config.yaml
encoder_arch: "convnext_v2"
model: "model that answers yes/no questions on an image's attributes"
dataset: "telescope images of galaxies (Galaxy Zoo DECaLS)"
train_examples: 44167
image_size: 64
crop_scale_min: 1
horizontal_flip: true
translate: 0.12
questions_per_image: 8
encoder_isotropic: false
encoder_norm: "rmsnorm"
encoder_activation: "gelu"
encoder_mlp_ratio: 6
encoder_dropout: 0.1
encoder_inner_norm: false
encoder_patch_size: [4, 4]
encoder_conv_stem: false
encoder_depths: [2, 4, 2]
encoder_widths: [64, 128, 256]
encoder_kernel_size: 3
fusion: "prefix"
fusion_encoder_width: 192
fusion_encoder_layers: 8
fusion_encoder_norm: "layernorm"
fusion_encoder_norm_position: "pre"
fusion_encoder_activation: "swiglu"
fusion_encoder_mlp_ratio: 2.67
fusion_encoder_head_dim: 64
fusion_encoder_fused_qkv: false
fusion_encoder_bias: "all"
fusion_encoder_qk_norm: false
fusion_encoder_layer_scale_init: 1.0
fusion_encoder_parallel_block: false
fusion_encoder_dropout: 0.1
fusion_encoder_inner_norm: false
fusion_encoder_drop_path: 0.1
fusion_encoder_positions: "learned"
fusion_encoder_connector: "linear"
init: "xavier_uniform"
residual_init: "none"
optimizer: "soap"
beta2: 0.95
learning_rate: 0.0035
beta1: 0.95
shampoo_beta: 0.95
eps: 1e-08
precondition_frequency: 20
max_precond_dim: 1024
one_sided: false
adamw_lr_other_params: 0.0022
max_steps: 8700
batch_size: 128
epochs: 25.2
lr_schedule: "cosine"
final_lr_fraction: 0
warmup_steps: 430
weight_decay: 0.1
adamw_weight_decay_other_params: 0.01
Rows from block 2 of the fusion encoder, named by matrix and row number. Rows with one number belong to one neuron. Each number is 500 + 40 x the weight over its row's rms, rounded and kept within 0 to 999. All counts start at 0. Numbers have three digits each. After the name is the row's rms in percent of the matrix's.
# gate: MLP gate (fusion_encoder.blocks.2.mlp.gate.weight, 512x192), inputs 156-191
# fc1: MLP up (fusion_encoder.blocks.2.mlp.fc1.weight, 512x192), inputs 156-191
# fc2: MLP down (fusion_encoder.blocks.2.mlp.fc2.weight, 192x512, transposed), outputs 156-191
gate.56 113:538505519510436514517514467505512516532567486423537475429501478492475539524552541462562512514450493443515464
gate.57 079:517529464433521453542573458451540533426482477542496432579558521457522540537489499511526546524611483536480477
gate.58 086:501462492517499493542455560515577459538470469506434508547567488500433509514558539515475514496477526588512503
gate.59 096:443473523475512532512479527539522428413502498451522462524451544513447502532454451495570486492492516483463600
gate.60 084:516468463497524514473521433393457543457478526483544471522506546563431492469546529496500546488538461515469524
gate.61 099:525554441549453542533532506537502505510549554539465470452505479481540524467465490438506463481542448540479429
gate.62 088:504471480488525573552501475550494506528464491542507508516502435537499528533502475520461500481592495501517584
gate.63 096:413510527526506476423408515454464535445489522519524504435555480513519458569492614540526521525566514499499535
gate.64 096:484501497545403456438501525549469550570483512480477502424490481557503482521534497515483450457434471592502488
gate.65 104:552499485463448495492485524560472499518499489495501441544435531475543535566519423503571465528546560535525522
gate.66 082:443435513516516569491529504582544480540429508513580558440514503482531462465556403521464491555468498466489502
gate.67 112:495530442468498498508488531465500486498406513421506460489512543550389488487486577580556557480498487509475483
gate.68 115:519472487516495517532470519481528517510501514475486498494555506550534512498573441497552469443443488579440528
gate.69 103:528412566450472480513515528471487476441537444507495467565476493567454443479504560507484503518468457505552495
gate.70 107:497522516547474582496484471459460561520565512525457576517442568483528449532477572436519504509560519539515576
gate.71 084:511518447541549575516476522451516483448506550552511435468479513525487505475467450544557504536523480473605431
gate.72 108:476524508543494524480492556440558520551589496438476473569557537539462508502524521466484582514457415532566489
gate.73 095:495426446577488485522537511488499526535547501503456456522550500499449521479472480486531528574455509563436478
gate.74 106:494559455459537496523467552518561450407502509493489380503540518492414482510493513540476557496526470436491445
gate.75 100:490506490482586608461535472492526533561512521506451494489492496482550471522473485524510530504546534480484518
gate.76 096:501468521566525474486522514508509522531468554590460519534434479527536435539513444455585403527527483483481439
gate.77 083:533509499472478477527558477497469533489483522506580496524562538480565498474581526409496514482477491472572507
gate.78 101:553491519467558501534491507454435442492528532447592491521478493548532507418529528426528525446552428461482489
gate.79 092:592497538506470488515540464550552556509488555498461524560506455497515448519457543551478490485549463536503597
gate.80 090:490408488452531447476514505566497523482519471504502546485437432546527455507484504495600492531528501487486484
gate.81 091:490457455572513510564569484472504481466577466559515511449524512440480459451484515533520536419519535521458464
gate.82 085:453500459527505599441450556537459525446424415480476544543484490531475518478516458490578533468536512516486460
gate.83 100:489435464506465541526460444534511509533577534564533567577529456510472450447472487537515482485488545496537570
gate.84 089:554482470518513462464473488449562459506570524526548505476446560497529560467419416533549501471506498468479466
gate.85 095:544509515531516512494566476555508461511479536498529515550456504554557578479464545548537492460528529477449546
gate.86 091:520492633519469497558434455472544484516522458484507565534478541452471504480464560428507540480535462476511516
gate.87 087:488504503555515499485519580459489472543577517538504533499453502496477474495503446489484539462551454489501479
gate.88 079:531461430522492493497496508553493474553504530522420525471478433519604517474449486424529469518462505483474543
gate.89 087:494429542481508513528569480529491454500475572516508421569416504499485519527505467486520535490537502507496392
gate.90 092:524463486494491471447491460399542455530463607475541434451497510482362456557476456544517496490521517531503500
gate.91 090:551480509527528562511521518464478434506530565494559453512569526601562470451459498507464473476489511530519507
gate.92 114:536512526564524565559552507489500469497539534502500498505479520444456481413503513450465490573536474521511494
gate.93 093:550418501477419428437462470501492479571461495508433409516412476482528515522476551439463518551465544481479471
gate.94 083:523504488501450508393495489415471488522425468533506560529527562481472511429488508468557541511520440488464517
gate.95 090:457504417495523487532376496531482516516506440574544451522538510485464568475491528447566449471525520570437551
gate.96 098:532555487486548525501463555444557486541486514516472519470498500506522449556518517509495475445523474504497511
gate.97 102:546516486494577511536527531474542526551493438524478519453437498588527477503488498455480457537451505436504527
gate.98 098:540463513426448446413472501491540496511491570504529426460513458516519487517485518475452474481509472522526435
gate.99 093:504511460532481487435475485479502461501501490477469504516470601497496502507495522523415532427585485489510519
gate.100 100:476546486488496507446515521538580534462448507475493442476469524556556462475559532591501470463602446449539487
gate.101 073:496444528506516541450515579495522459494529579430524526444524501484458489511434532522538501516482467537447452
gate.102 122:505480481568500449528509547552462472556493517449445491518441459527509491466547509483495489465541469539470526
gate.103 110:506462543471467503540430497448526494505424454534610455488519460549500518477399538460526521517485481515501511
gate.104 084:496510604467584473481564506469560560502608584460554489476481521446539492556543496442563528634553545489424544
gate.105 117:551527538478511451519567500524486539453564400421493556510567492564595479379508559500489453525493491510487444
gate.106 093:467489553491499537513464536583503520519521528501473498476570565506493479397438465531485441532504506586461503
gate.107 130:504503504485479563511471548511549431523513469532493484520557534530456487508474486507496513472508518537428423
gate.108 098:600456540568545435541544411495508461481496481485550474547470520468535505483535482538463564462505516543496549
gate.109 120:515434547550491543447553518565451543530489514488530452462481492502478488554461470546513526538484566398531535
gate.110 092:521520483552503484480500569509557569439564538478453497524496450441613452492433487450476486451493467535497564
gate.111 097:475478469530465576452522570491523504481525536512494549472520514472547513512524566548465458438529542511528508
gate.112 108:531469509513529485490519448605509495488539489469443494510484523472524525486478650486423447513473502525464532
gate.113 133:515530476559456553628520533496478501439546524514561475490583517573440539537535486443495476478565456552526510
gate.114 085:476499503436457460453468507460515541528529564596462549515513543567452493477557504562531502493495482463461561
gate.115 087:554483505446481492473520474513526537458547445519576556536487548542476457477498501445498492513505456505494453
gate.116 084:541509483506483479528518498463479547451462546510543486472524492464445539517496539448505507493523500440514495
gate.117 103:533567500488448563456514529553544544539570531478512550462523548578532591522528483552566583432485428500446558
gate.118 085:434485529535523538455455526470518498497534520466539605510564506498532498543472530527447512533514466492520577
gate.119 103:480469537428463471476550500467524485572505507515504571494493510531467527490405520484440526514504534512546499
gate.120 118:461544500521515509457478516497486484515519549515506503452465387510433460512502479558518529503495501505514514
gate.121 084:452474507472552461523539518547493540528557422533482547454422535445545506533464466538527524464536490492424558
gate.122 112:479546483470480561516434575456563490469484462482557451464494509571452424494476472498464511482448447483474529
gate.123 106:516450459519421452512486538461431576513482463542501484492456499454464529517485440468524529484461481509496417
gate.124 101:502524479539533575559438502473498453479498520523455520462453526557535448492574508525507552453519478433480481
gate.125 094:478481482483488451521426463479527502557565493522544493429567486517522485492465567510540546503467493514494467
gate.126 092:472481418474454519566498499450602521465570407496524504503469506503494485479506510521494460447528456474494556
gate.127 104:481433547456490502461536442478503550454495527449454430583531454483452503526472522505422485479549516397548471
gate.128 120:501518484529534536470481468479473518523431524532514508467502540510529534501455526550495436508540494560484536
gate.129 085:530406449512479512521515547494530567500455585546497481495480442442403474516504562542489579544534459516485504
gate.130 087:560455484501482565519465493529514530578505519520442489571531525524403436489454504482475514540564434486491482
gate.131 123:508510430432556506490497463513430574561503462450550433475513519503526530528556498514476470482501502470472506
gate.132 100:512517525479525479511565497435493538551499620518469505462442509464500553530511519505507485452595529540561491
gate.133 101:480475433481537492519486515490497517471400478466503464433463465489510483474458417499441473531455483481434495
gate.134 131:543486486485511541535530509549498574445524394512460456452512463484509533469505495474500446506483531523460568
gate.135 094:489507547524519480452516475488477510459534562582553549502480501477515479503517485472479527465518499521557530
gate.136 110:508452501509550478510540518521438486521533528550388485452449542507575492552472548409531531397581468502505547
gate.137 075:505498472479520594502503476522465574499499493517497459502443514481495467545474515480446484564533445485549471
gate.138 092:529461494476526535448619524502496481501492489453478536552537516558439522414471469546504464552488497517467537
gate.139 092:566459452448456542484537502515502459501499444466445472530529629532482478520517579547538551411650506439507564
gate.140 085:490468493470505503473537571509466467514511545543511552526457424529547523554566463572472477451557461464514546
gate.141 105:571531500521582508508526495577521467418541447503422451465536520543439508453462504555584480497502506527492424
gate.142 103:483496490534502473518453509465500527511442499545434480505472490476504444413479511539493516468545496478453486
gate.143 104:470436492493425476503534513457592555458547530516466492545514495521438590464465474467459480421455491413497489
gate.144 097:511524543472582508478524476519515479592522486481485497505495513444536510447526531528451530559537521423463464
gate.145 081:583473463516408454532502508480468430493564522465556494427491560533545536497523497558468497483489493521476538
gate.146 104:576451486471462554462493506538524455590514553454428484463477492477487425495585510519513539564553520466484428
gate.147 098:545498541410477497435500476538432500535552526519518553493553562452492500534490509556487450509519474513482496
gate.148 117:441500487538528464467481453451494494435502475504480519554450510450515480507487494533493471585477473548440455
gate.149 106:510506466448462552506477536513500461500517426492463592507485456390559559538453515551467488467542523481527528
gate.150 108:463482533446528495552543592457468525513503553506464455558487475552435536493461484388534560411540478463496477
gate.151 116:474518525526514483485546429532552531550534571406562473472557529467526493468511439486419470523524516542502517
gate.152 112:489504470540439570550450467481523559550469533494417472538513475479477482544555543540530536499412506457434488
gate.153 077:466530507453489486425561473496448508513492515543504510510458513487473518463526466506437606483559542518503493
gate.154 109:532518467529505582579524496503550503450564468452434520446532491423494472481494525517502491521496514496559471
fc1.56 115:481452476516597489493521521487492510449538453518458494561536487554556465522497489483466467435564482544441540
fc1.57 085:459505523499485487535401535519540506537487545487524467511519527568475478471512456502429581427501561524545462
fc1.58 081:518499554503522469543462497468445483486499534549569447474536476509444423509505484437465454514501509497495637
fc1.59 099:496529496444525507529497551516508466465477508390531485605448472525468525493424463494578499501500520434472552
fc1.60 088:507544553453537508577465441477453514528470555514507480483443488433519495514471503532486524487502460457507457
fc1.61 091:555437573456461503539445522458509507480488434493513488513454562490530480527509554552554516494477455468508458
fc1.62 094:469545529542553527479494472543502576495488481495479493533448525582520473462511443477542476501555448445510573
fc1.63 098:499475569460500545511460397495502450497494492516480488493462502460539543501558534475547558484494570511496520
fc1.64 088:484446391455527517512528479496523513430514508467545462488540524493570493509482516520450573565492487524490478
fc1.65 109:489513560578511487520476556513502519529499465511448499454395527505443488447462524420494532497495570473548493
fc1.66 080:454447521448468453486498547489517481570485511507476429468499459492493524500526491541513493421540563479553551
fc1.67 118:484546552511503536477440512474395502533528476542551485527544549556501500544470508444495527525433482471469494
fc1.68 114:551522512487532568513432454523486557488423470454507418468512516531464501474511474505482462461463518493520520
fc1.69 090:478470448460520541457491428518544500537506556449534521539506532476507492545594433489477527559437479493439488
fc1.70 109:512489479569490474424554503488479501465527426562553475460497542516504446490525538510531536471570465552480551
fc1.71 095:469472413444546580482476575524419534413477451448516513451445540426531538482445466469541534508501555478489494
fc1.72 100:620455511494471437467528508459516436545504484436569499517506467481411479468586450536444511492505452577514508
fc1.73 099:462487485498451482551512466551488490512487528434477462425525539494483530530465476484503485446422567423489542
fc1.74 107:446489471496488504468470583530549523459489502483495420458454504550540464523527447514489505475489399505521481
fc1.75 098:538565560443509504494492445486511469467550423509467464529508549534556567514496466529462540460475565464500536
fc1.76 096:534511478391580501509546476515436448546492442494584501509514495484511489469410460524505575443449475550524496
fc1.77 075:550502554484474510547530519469525544505486453501496556524512498512504518551402436491490498471488500545477551
fc1.78 100:524554433453594458458483535477500493501420477576507458528501461590503513474518477398539493522468558457530540
fc1.79 093:476505437514495488498532506392430488504555495450493435515463471554461464459479548535539454540563487539480486
fc1.80 090:443509513426392511565440460521513531488435487549533496468514499566471508473540513523562536451440515481521496
fc1.81 087:523446549496528500500480471473491454500505445558483497495543418511429540474547469543445517504489471466477526
fc1.82 087:507493462442477500493574460505449488488459526541478525459559501485508448465590565473503429497457499433492490
fc1.83 101:543487472544457510570508520457497513535572525558535528529532472476517507456464487506561550556533532513552510
fc1.84 083:518426639537507532454499550554504403525483521537578519459448416495528499539415545525511502499519481421507501
fc1.85 106:516490514464502533519491520445504514507484468429555504511467460493488480501496456483508525485496464476491529
fc1.86 104:410443567477487511524463469522454510516499503491475514543490513476422482468473479518514471499514579499563538
fc1.87 091:480480474526450487528480528516477467529554431435595465479534545450532528507512537494450517472493415513495496
fc1.88 085:485493522616432515516506488484481517465484505542532518532564527432539479527464520484515497524494501517541504
fc1.89 104:541460475577502488532523496532525618474513446556515444487527567446540491473446552446566489540530486491461494
fc1.90 081:446546480525560511532505519510438543478432480495457474540477506499555501545536490496450505450523480447463515
fc1.91 084:496465531574442535484480529542510461526437503500549499488523485541552471518469460500463454559598511471550475
fc1.92 112:552472551474511519511442564511469532580477508527522557487547525494530505452506492480523493477416532548537510
fc1.93 097:543426456456509502484507539490480465505503517482512404433477447511519501440503434489474499494467498498625521
fc1.94 079:533546454450471524454501527567519482520407480443436454525471530497420558539502551427531477454486493433549464
fc1.95 086:492480458491483491466484596508498510478462500516492522431465516422460513502531454526479459538510461490558534
fc1.96 089:512471458500493556510544550531428464510479440528530509520519526479499534546512491564457502487491522460472441
fc1.97 104:505530486512570579497523557490523478520484477448513524490524531432471513482530599486416525509523464501522474
fc1.98 104:471486576484461438491510533542556525483512546490506472501512519507553563492526502532526503474452507455477495
fc1.99 096:518479537572465431426520532549470468576514455507512516493436544465553550520519469470547461431477493494457557
fc1.100 102:563484514507499548541527506463551487444417552516470421461502515560515466457555522521508397450505499454485518
fc1.101 093:516507506551439440453576495456505476487503556469504506502478484553536510544533558529552501567534524512485496
fc1.102 110:489536527506454507471513541525489506515504569538487458471494530569478479501470514502553500556512478489516520
fc1.103 114:582465464514518486484434516467594510485448456492582489474487464524467491496455557478548480520500513535505443
fc1.104 080:446454379532424535564483446488510509494467479448478513444432515483480552524517455504570550480474442472536530
fc1.105 118:494481534503483518507506477465481522439415459507492480497447474510466458537524496513477520559473433506533472
fc1.106 096:461509445472487569484541455478507494505485493525507454516516524536482506545519464403482459528506506569554499
fc1.107 122:490517520541505528460511496505560420498502467484495484508502512482449508498447457531498467456498455475436421
fc1.108 091:500474459488553465480490387441479521527491421545533479520486534446535491500566481491452557505499485503516547
fc1.109 118:546526499520542582451479507581461533509538510472468553496480447510515412545486533483446458533497466398510469
fc1.110 095:497580520376507516601469538507565507467389474537494445521504475483440511460497492486468458600490453471501505
fc1.111 102:518534485492499503509509509467538532445534534410517503465432524506600444604493519487515514472522534531531533
fc1.112 106:562517517546539490550491522574515468523534526482505467537523500505454557531545519489416490400487529530565494
fc1.113 103:507454563516520459523494441485465544559585542506464536471498502435488550488556509533441519425475528592474486
fc1.114 092:545487571570506550466479520501529465486511483487456455468503484470434454486488445449518453472407513449498532
fc1.115 107:542523492446536512557486477506513547512546476467497580475468508504462426523547499460514533463506527515567476
fc1.116 081:551485399520433560543532494534477526488471475480513496508541430494478551452516532437521440482557487477543532
fc1.117 103:494481506469490478551526519377475433487476535483610530502513512487489564543505500517470460550524455558499488
fc1.118 086:587469517495478515426510508516455479470492516562498511538510447455481533486490541543471475524520555587504527
fc1.119 112:482456506503509514479524534467497473539528471520491474490513483497468506444492559504528510453576577534567498
fc1.120 101:496555514478452544474520499422536482481475526501515489519493518535466510475486422566473516440496504440442491
fc1.121 088:591523499531506571525518509509497459552500436509471493519433552513483473494517489448378420512502513474531435
fc1.122 102:483460515488550500484507446489448519491508539435483528537469474483554540549498482505461489466560579505554528
fc1.123 104:486457533541444512498448476554533375507413443462445515484491475483530485476553517538509448521569486473502484
fc1.124 105:489511459547429438575557473629482410530561491544504457502532451483495534523506520460482479493530488593580429
fc1.125 091:489473580495513508503508518470567457519528563592465501482470511465443413564484532446474501455573419458488546
fc1.126 095:566477432491544556609529430545505460514517491466546532497513568505521519519552507537444473545529515495581515
fc1.127 105:556539459567453527534441471482528504602511514501561492484467601486479491433501482516508498488530471476473501
fc1.128 117:475546590518434538493449499490476521471529525515524536541546479457491425454490528494407467482522484540588487
fc1.129 081:497401462513498501536481531482482517495452561608445499476471474470555464539559512525505601486487563491482513
fc1.130 099:473475534414508499510446432527486498372475508487492513526513494609503529444475459474432494495502475528456536
fc1.131 110:514499547506567486535535466523484521469524466534563438543500473536519508403493540472545530487459397476454421
fc1.132 101:430486477513460506503507486433489549558467548549436422457459574512497547580467505474521462473580506498506504
fc1.133 106:477573531543428488524524488475595490441452450498470526515534485572538474426514474512458524485507454455472515
fc1.134 116:505535426560551456490502466475449445454481550502474432484434564413576500537492508489560454430587519445460511
fc1.135 096:474507471462461483433449489411504553494515484483518487478470531565522515481488511504526451500496499568508511
fc1.136 101:483524528468479498441527551528463496480524500556473476446451450594508467504504446537502565505466501549522484
fc1.137 071:469482517477508513512489490540498508562496500502473518493532529581494542564490551500466566485418514507457469
fc1.138 086:522505466583517507540516524516484497545523521490430414413414480433596440560594550437545494485523494543510489
fc1.139 086:522463500442450464570474536518484494482454496516428478469539509478429578403487470515518492470480490502511528
fc1.140 085:496460485463473516492516539543448569565486478534462517497473499545503573511516527490516439540561547472538549
fc1.141 113:427501545511485522511523464508510440500497539442497501493448528422525456560400512443449497503541525461533438
fc1.142 102:521471464481486499441528500533533507519500445459589492468452539512585598529545523476498547506436517469525502
fc1.143 101:503485502501535550539367501466509554445494443515513513607540439450497470575566547551516591533560509523472463
fc1.144 099:483490538503491493507502514531461513581505489504486513438506556445561549513502491528520516467471518522567469
fc1.145 075:514527491439442474532541435495518534521564462561516541567616443516467553477554453505485538504583496512449523
fc1.146 103:567428543504459494577505466563545458509579490519438533566491497480533469474504459525508538442422521477500474
fc1.147 092:552525525433502490516533450445438513417514604482481549518471491479460512500512511460505561495466462461556580
fc1.148 114:529452466482502548545450503530475487485594491463578537484572505514494536506522533547507487444480454519530480
fc1.149 110:467512474615520498559507444528519481510432546460523424513555496542398492430507458544520562532421538525467432
fc1.150 103:517484459445489497477520594471490477532485518479488526480505480464492512429431544496523446443490474396487528
fc1.151 110:468453520501536515500521506556557575497488473435477499500523518539492523454525526520392404504562556553438515
fc1.152 104:450520541514519587462508487533450469507557495430530543553540592487530497520474436498406485462550470510486526
fc1.153 081:558640515420432490532500464501439453515446475443489506519444542461526491540512529477510479591440488585493512
fc1.154 113:500522556536427490533493436555486480545502505485486540544496552549547517568496462490512362492384519530481505
fc2.56 127:525542492570528515506408455551533419488500618443497535513483498463454492512540506473438468535488507479594493
fc2.57 085:557495483555504441518439434544496506482536489557522455503491443450544564500502542508448530548587524460523561
fc2.58 087:543516498526434445549453506463479511497472464527488523537558621450479506432476518433464534484486520516481522
fc2.59 091:522479468494463513476490579482515482478472589466515464493567519605498543547543510568466491480502485418498482
fc2.60 092:551483526474526530502502469506464472513479517453506504485451540438541548544424536463432449507474518504523503
fc2.61 089:585476503464478535471519550421475487537489510464535469442464512507451527494466523431532429544527506481520497
fc2.62 096:496566473467431468454541501514441548475494523510490543543460508517542458477474401477488511492430538501481545
fc2.63 092:460465468525576513517514549592474480548513500476503429461495504449534507494491534480511475530470491476529472
fc2.64 088:561513567496510487505506519506457454505547482549537454515616490515513478470522548550433486518543455523540561
fc2.65 119:476467516499498499507466483516501503555542495533441505444468563463472488404547495526526502443539523574486421
fc2.66 078:470480489437615444467579525542568436539468459546422401525460480475470535416545524545572525469530512544551446
fc2.67 123:540510507441494486498567533509571558463472540527480526396576465523533429514463484496471466437494477564433476
fc2.68 112:484476497403540443510518473488571416497466470530473514487566486478499458459537532524478492514509477513483511
fc2.69 094:438525504481599607479467494499552510520502495468451517547442444554453484538458506557375488522582489421450446
fc2.70 111:480502543536456500399468503466537533496503457492494509494558545491463519470558520446514528505559505443502540
fc2.71 101:495506450473551593501471526524472526474471490452480469459525502410524478465457452459502525554560512380507481
fc2.72 107:542427465501478525516513511489526548495444459467383485528504466483424484512511479545507540503438540540473512
fc2.73 098:595485530436455520547571498531491517434465459563453499440472496527519487446449526466519555451471475489456500
fc2.74 106:464499464455486553529503605550510530552469506485484496542467593520513504476547479582538519498500506519510524
fc2.75 101:520498562458454491553410498504460471523556435445496472513531573513488579575538418486500546487471467534483534
fc2.76 095:514503553478514505462490540539519448481511482537547453483459461540479467536468535476459496447454433458576577
fc2.77 083:483448535434487525589445502504518521442517492496481557495580517535446478508473533517532516549538451563497456
fc2.78 095:468529425459485488461527551513494480511530460470482564428493511524475515465454554450512491541536579440527564
fc2.79 090:548577538525509486448501549485464487483518521504460504531549533494512467517462496493454442560501502507501498
fc2.80 086:438500529498452509534482426528540499475498445554530507484520525471483486510474465553521518493525469532484526
fc2.81 090:497504533450455500506446516507445461486447383613479469497538562504456485493416477519507471532497489516480498
fc2.82 080:444463474491449480531540499568439403483472549567452534524549531472503519471542481560530461475517544428538519
fc2.83 103:518465560535476495463520539461541517509542463482542450454459521537507463505521491513492539508509475537442558
fc2.84 084:532429550537523509529527537510476435530472557515532526441421491500530565618501531579536487418463512518584508
fc2.85 098:489514509499490539451489467491585516440433481474553510504456474539521504512552503510503479502455506568556513
fc2.86 106:483424558470523473483466474546524563503574506445513461410474530468524493548511493456529450515501491502520457
fc2.87 091:505508521525548557509541558442461481500538522533540498497561407568477467523400531519478544528543469526511462
fc2.88 077:496447616578508528547495542563493468509539484502533453493478538477517480533449422418512522428547517477496491
fc2.89 119:548477502561457513483528456435554567476539538493472434465553497474481538489511488454578498453563529458495491
fc2.90 091:521494439496470504447490510483424591440459497448511528610504572475488497517456466526436529491503518476492507
fc2.91 087:485491472531444545468503564484496510493480481484571521490486464605521450453425456551491455531549489510529467
fc2.92 106:527465508510398500422403563486464512527510483471525485475524501582542569514508522490510536414515469449530527
fc2.93 097:520549474470525526484442550555456493536469498459569480464514473467505546479496519506530489514567491506511606
fc2.94 083:562507493458538548499528482526503447469516474490430454443556472516465506548478554493536470482513535485457522
fc2.95 087:423412549482460488461551505516554446466506552528516495498521459501482464586491545494491423521490533420516506
fc2.96 101:487543480530521481485497466498544451533458528435528537526615490458458511511500490487520481476486587519527454
fc2.97 100:536564482436438534494485567538501516472477492519450503439563503529460560480579574492447500440515573493461491
fc2.98 107:500490554469502495542535518535477457501502539498529440439453467505550530478576481469479571501472439441603471
fc2.99 099:470436437583540448503501488485447519515467497443517482516398521492493481487543546385574497508478492453498610
fc2.100 101:470485494483542497590474505475433474535476518498488502486463553526516468415547484502545442479484536402497515
fc2.101 088:435511579563491471492544445465497467548550572443538509433551504544509459476494518484572499521468501505542456
fc2.102 111:481564493455555568578578531426504474539445483477567453453451492510496452531499535481515521507520465519466480
fc2.103 102:516432514531529481580564533523440464514489524517491455470563493516521423539455442464529484484524445545469518
fc2.104 085:525519530443473492516527594451481502521516498494525505519404515547485491524550485519514496531515424523506510
fc2.105 105:517523526491561522439476475491580510328535443509478538485506458498392518530570498462541542470467481502441538
fc2.106 095:387529439533439484484525488505595525489532501546480499539481462509408529453427416518460477517465493534468486
fc2.107 128:507483470542460526514440509535499558539442540486486488528532464593543527558500477479470466455508463544566545
fc2.108 088:552509468502518581457477512593497498494525446510532439496490550548507549516493488429491541495501421394468512
fc2.109 126:539516514552565551515409499469540555471540510488528445527471453549512531511502486470504469528561518540439411
fc2.110 085:462475526503498417521553522424524491527455498605423464511485481525490356558495509435468490486541517562512461
fc2.111 100:494430454479508449529514475501486549476530557490507548524478479485442500514408489469477553476450500551511441
fc2.112 095:530536549466510450464491519555459475523496443529557521485536519465496504495483496493503456515427508544539482
fc2.113 105:476505470504485528479528563491522510521523466513523561566541482513438525482484463453444441481487561593471510
fc2.114 095:515480521536442483502495439471541528526550510482388427446483521494502532526511521478461463430504567458509528
fc2.115 108:488511460448514550484489478513497602558516521453577506452551458541445501490462466462512544392500509548492549
fc2.116 084:475470509546433509466528484453490516569501473525483493490465461551421483447464455498452519501481507542491491
fc2.117 105:504462462446517508546560530473549486571446507424539579578560503510528494560478495557557516493547481484516499
fc2.118 098:495455551536502557466504558527453524502479489517455463449516466514487422460541523520438497508586520537473507
fc2.119 112:513500513497606478525524514437504506546479527525506540429470459474491505489502521475515517429446546508516444
fc2.120 099:472454474501477477455531485566454438452535508463444563556461520571527506433488540529444459501472456515423537
fc2.121 085:568553506529571526521446552450510441519511484460527533480444524532494431529437459537412469539521524514493530
fc2.122 105:562544475498541568503509492489505471565450568473501474475483506442499425547456501459481566518469519572513520
fc2.123 098:475506491465454451539553556567487513530546499511469525509470448613441553465567540501585499388531460482530469
fc2.124 106:450548405528541490541529519538537494481496506511461546485504503508428573510482493541476466491475520542463536
fc2.125 103:460470443493500494562431482429544434521543523517494477464492413430431447536508506564482516460499473464481589
fc2.126 091:492522525516516528497476486459527464447505467517514466481452548455521568495578521497535463485504544505599529
fc2.127 105:535499486513518486493501466588556443479439483505528481527539517581490516507595505518480557470490500531463496
fc2.128 118:539455466512485566504528482453522538520558551547523457513515540540551519470504516441532530537505506457472484
fc2.129 089:509489536492527462558514573489520553534544525502535587449512553482477501443513483482509578511402486530477424
fc2.130 099:522453489508481550522451544527519466488479501554477540531519488568486397478531454551478546512481498520464510
fc2.131 120:516505498567455537582516453476494507502535503552470523522437522506521487504492475525504539502523499428448426
fc2.132 116:513507476529545499538434542461487529531532535498528542509531506436525530506562461506450527576522470426448449
fc2.133 104:550481537486530501457485485460578496486528443467521505591460485479531441515464476574402541429488464540484514
fc2.134 113:446481485530489545430477522469478468430506528454536478564475507507463523499494466514535517541553520530515485
fc2.135 101:513440547537477440490441457518403509531462531456527503496560476497549513515484519381496460514513457543523533
fc2.136 104:481527519439533396499534548547512516517563489501524509482540455497542437477529502500535490527490523485466532
fc2.137 074:508526493594466483474522505571548541527493504538546458550518500562517499474455390496511462531440517540476468
fc2.138 084:590473569460480571534510494498528447539484506436533528468559511553548551487436502473496560582501550471490492
fc2.139 090:455544551488506496489455494490504514498503516543453496403455521521509546506483494540581535525459540541514497
fc2.140 083:544482484530491544458477498524478617481562447572530394515511558502534567488467457526574529630533455508515536
fc2.141 108:459487516570457489517491540531535477437535462513403517509542480499463534481513499568429558499524509501442411
fc2.142 103:464513468508511529567424529526482520464505475566448564483522566476548487460496476515509483496511512485469499
fc2.143 101:553477468513456503503500509531500530433497481496467542570448477416532506500406550565441493551491518546474494
fc2.144 099:446490476557498467557540501535471509529549535491502542461431509495511506544492509551504572494507488509602476
fc2.145 074:552449518519476461569498475490469505548517449562552515529475516489577468502493485470478469474524549515523569
fc2.146 117:457488458525516480477479515490456543534562474508463498504507569502530451434560494577539521501420498491509501
fc2.147 094:434505477555549544515423514554483536449480532458468522542493431487522482452411583507620437513480458566508481
fc2.148 121:440531568571548455489495426477501572411480476522481463543496523522461505534456551507539502493525612468466573
fc2.149 116:493494504536480495510473590401486512457552521508526477455494562426527528536488491548508535554435437483473421
fc2.150 105:535457539500448492524512503447512491513486460514496495457504550573527492510403519566457456577481466475529488
fc2.151 104:492521483480478479495488514501460518479566532482537476510557462410582520444517540484480461502443498526515482
fc2.152 102:561471497529420557572522527441465464426434474546521495518463475491519464567492487439538455468518554465544427
fc2.153 072:494593523482472474559454539548512562488512472512524431516468558531590460413482470563479452557460521481474529
fc2.154 103:525554516504516493515558542591571475565484528480525582431493587503511488461454515483532482523458517555523507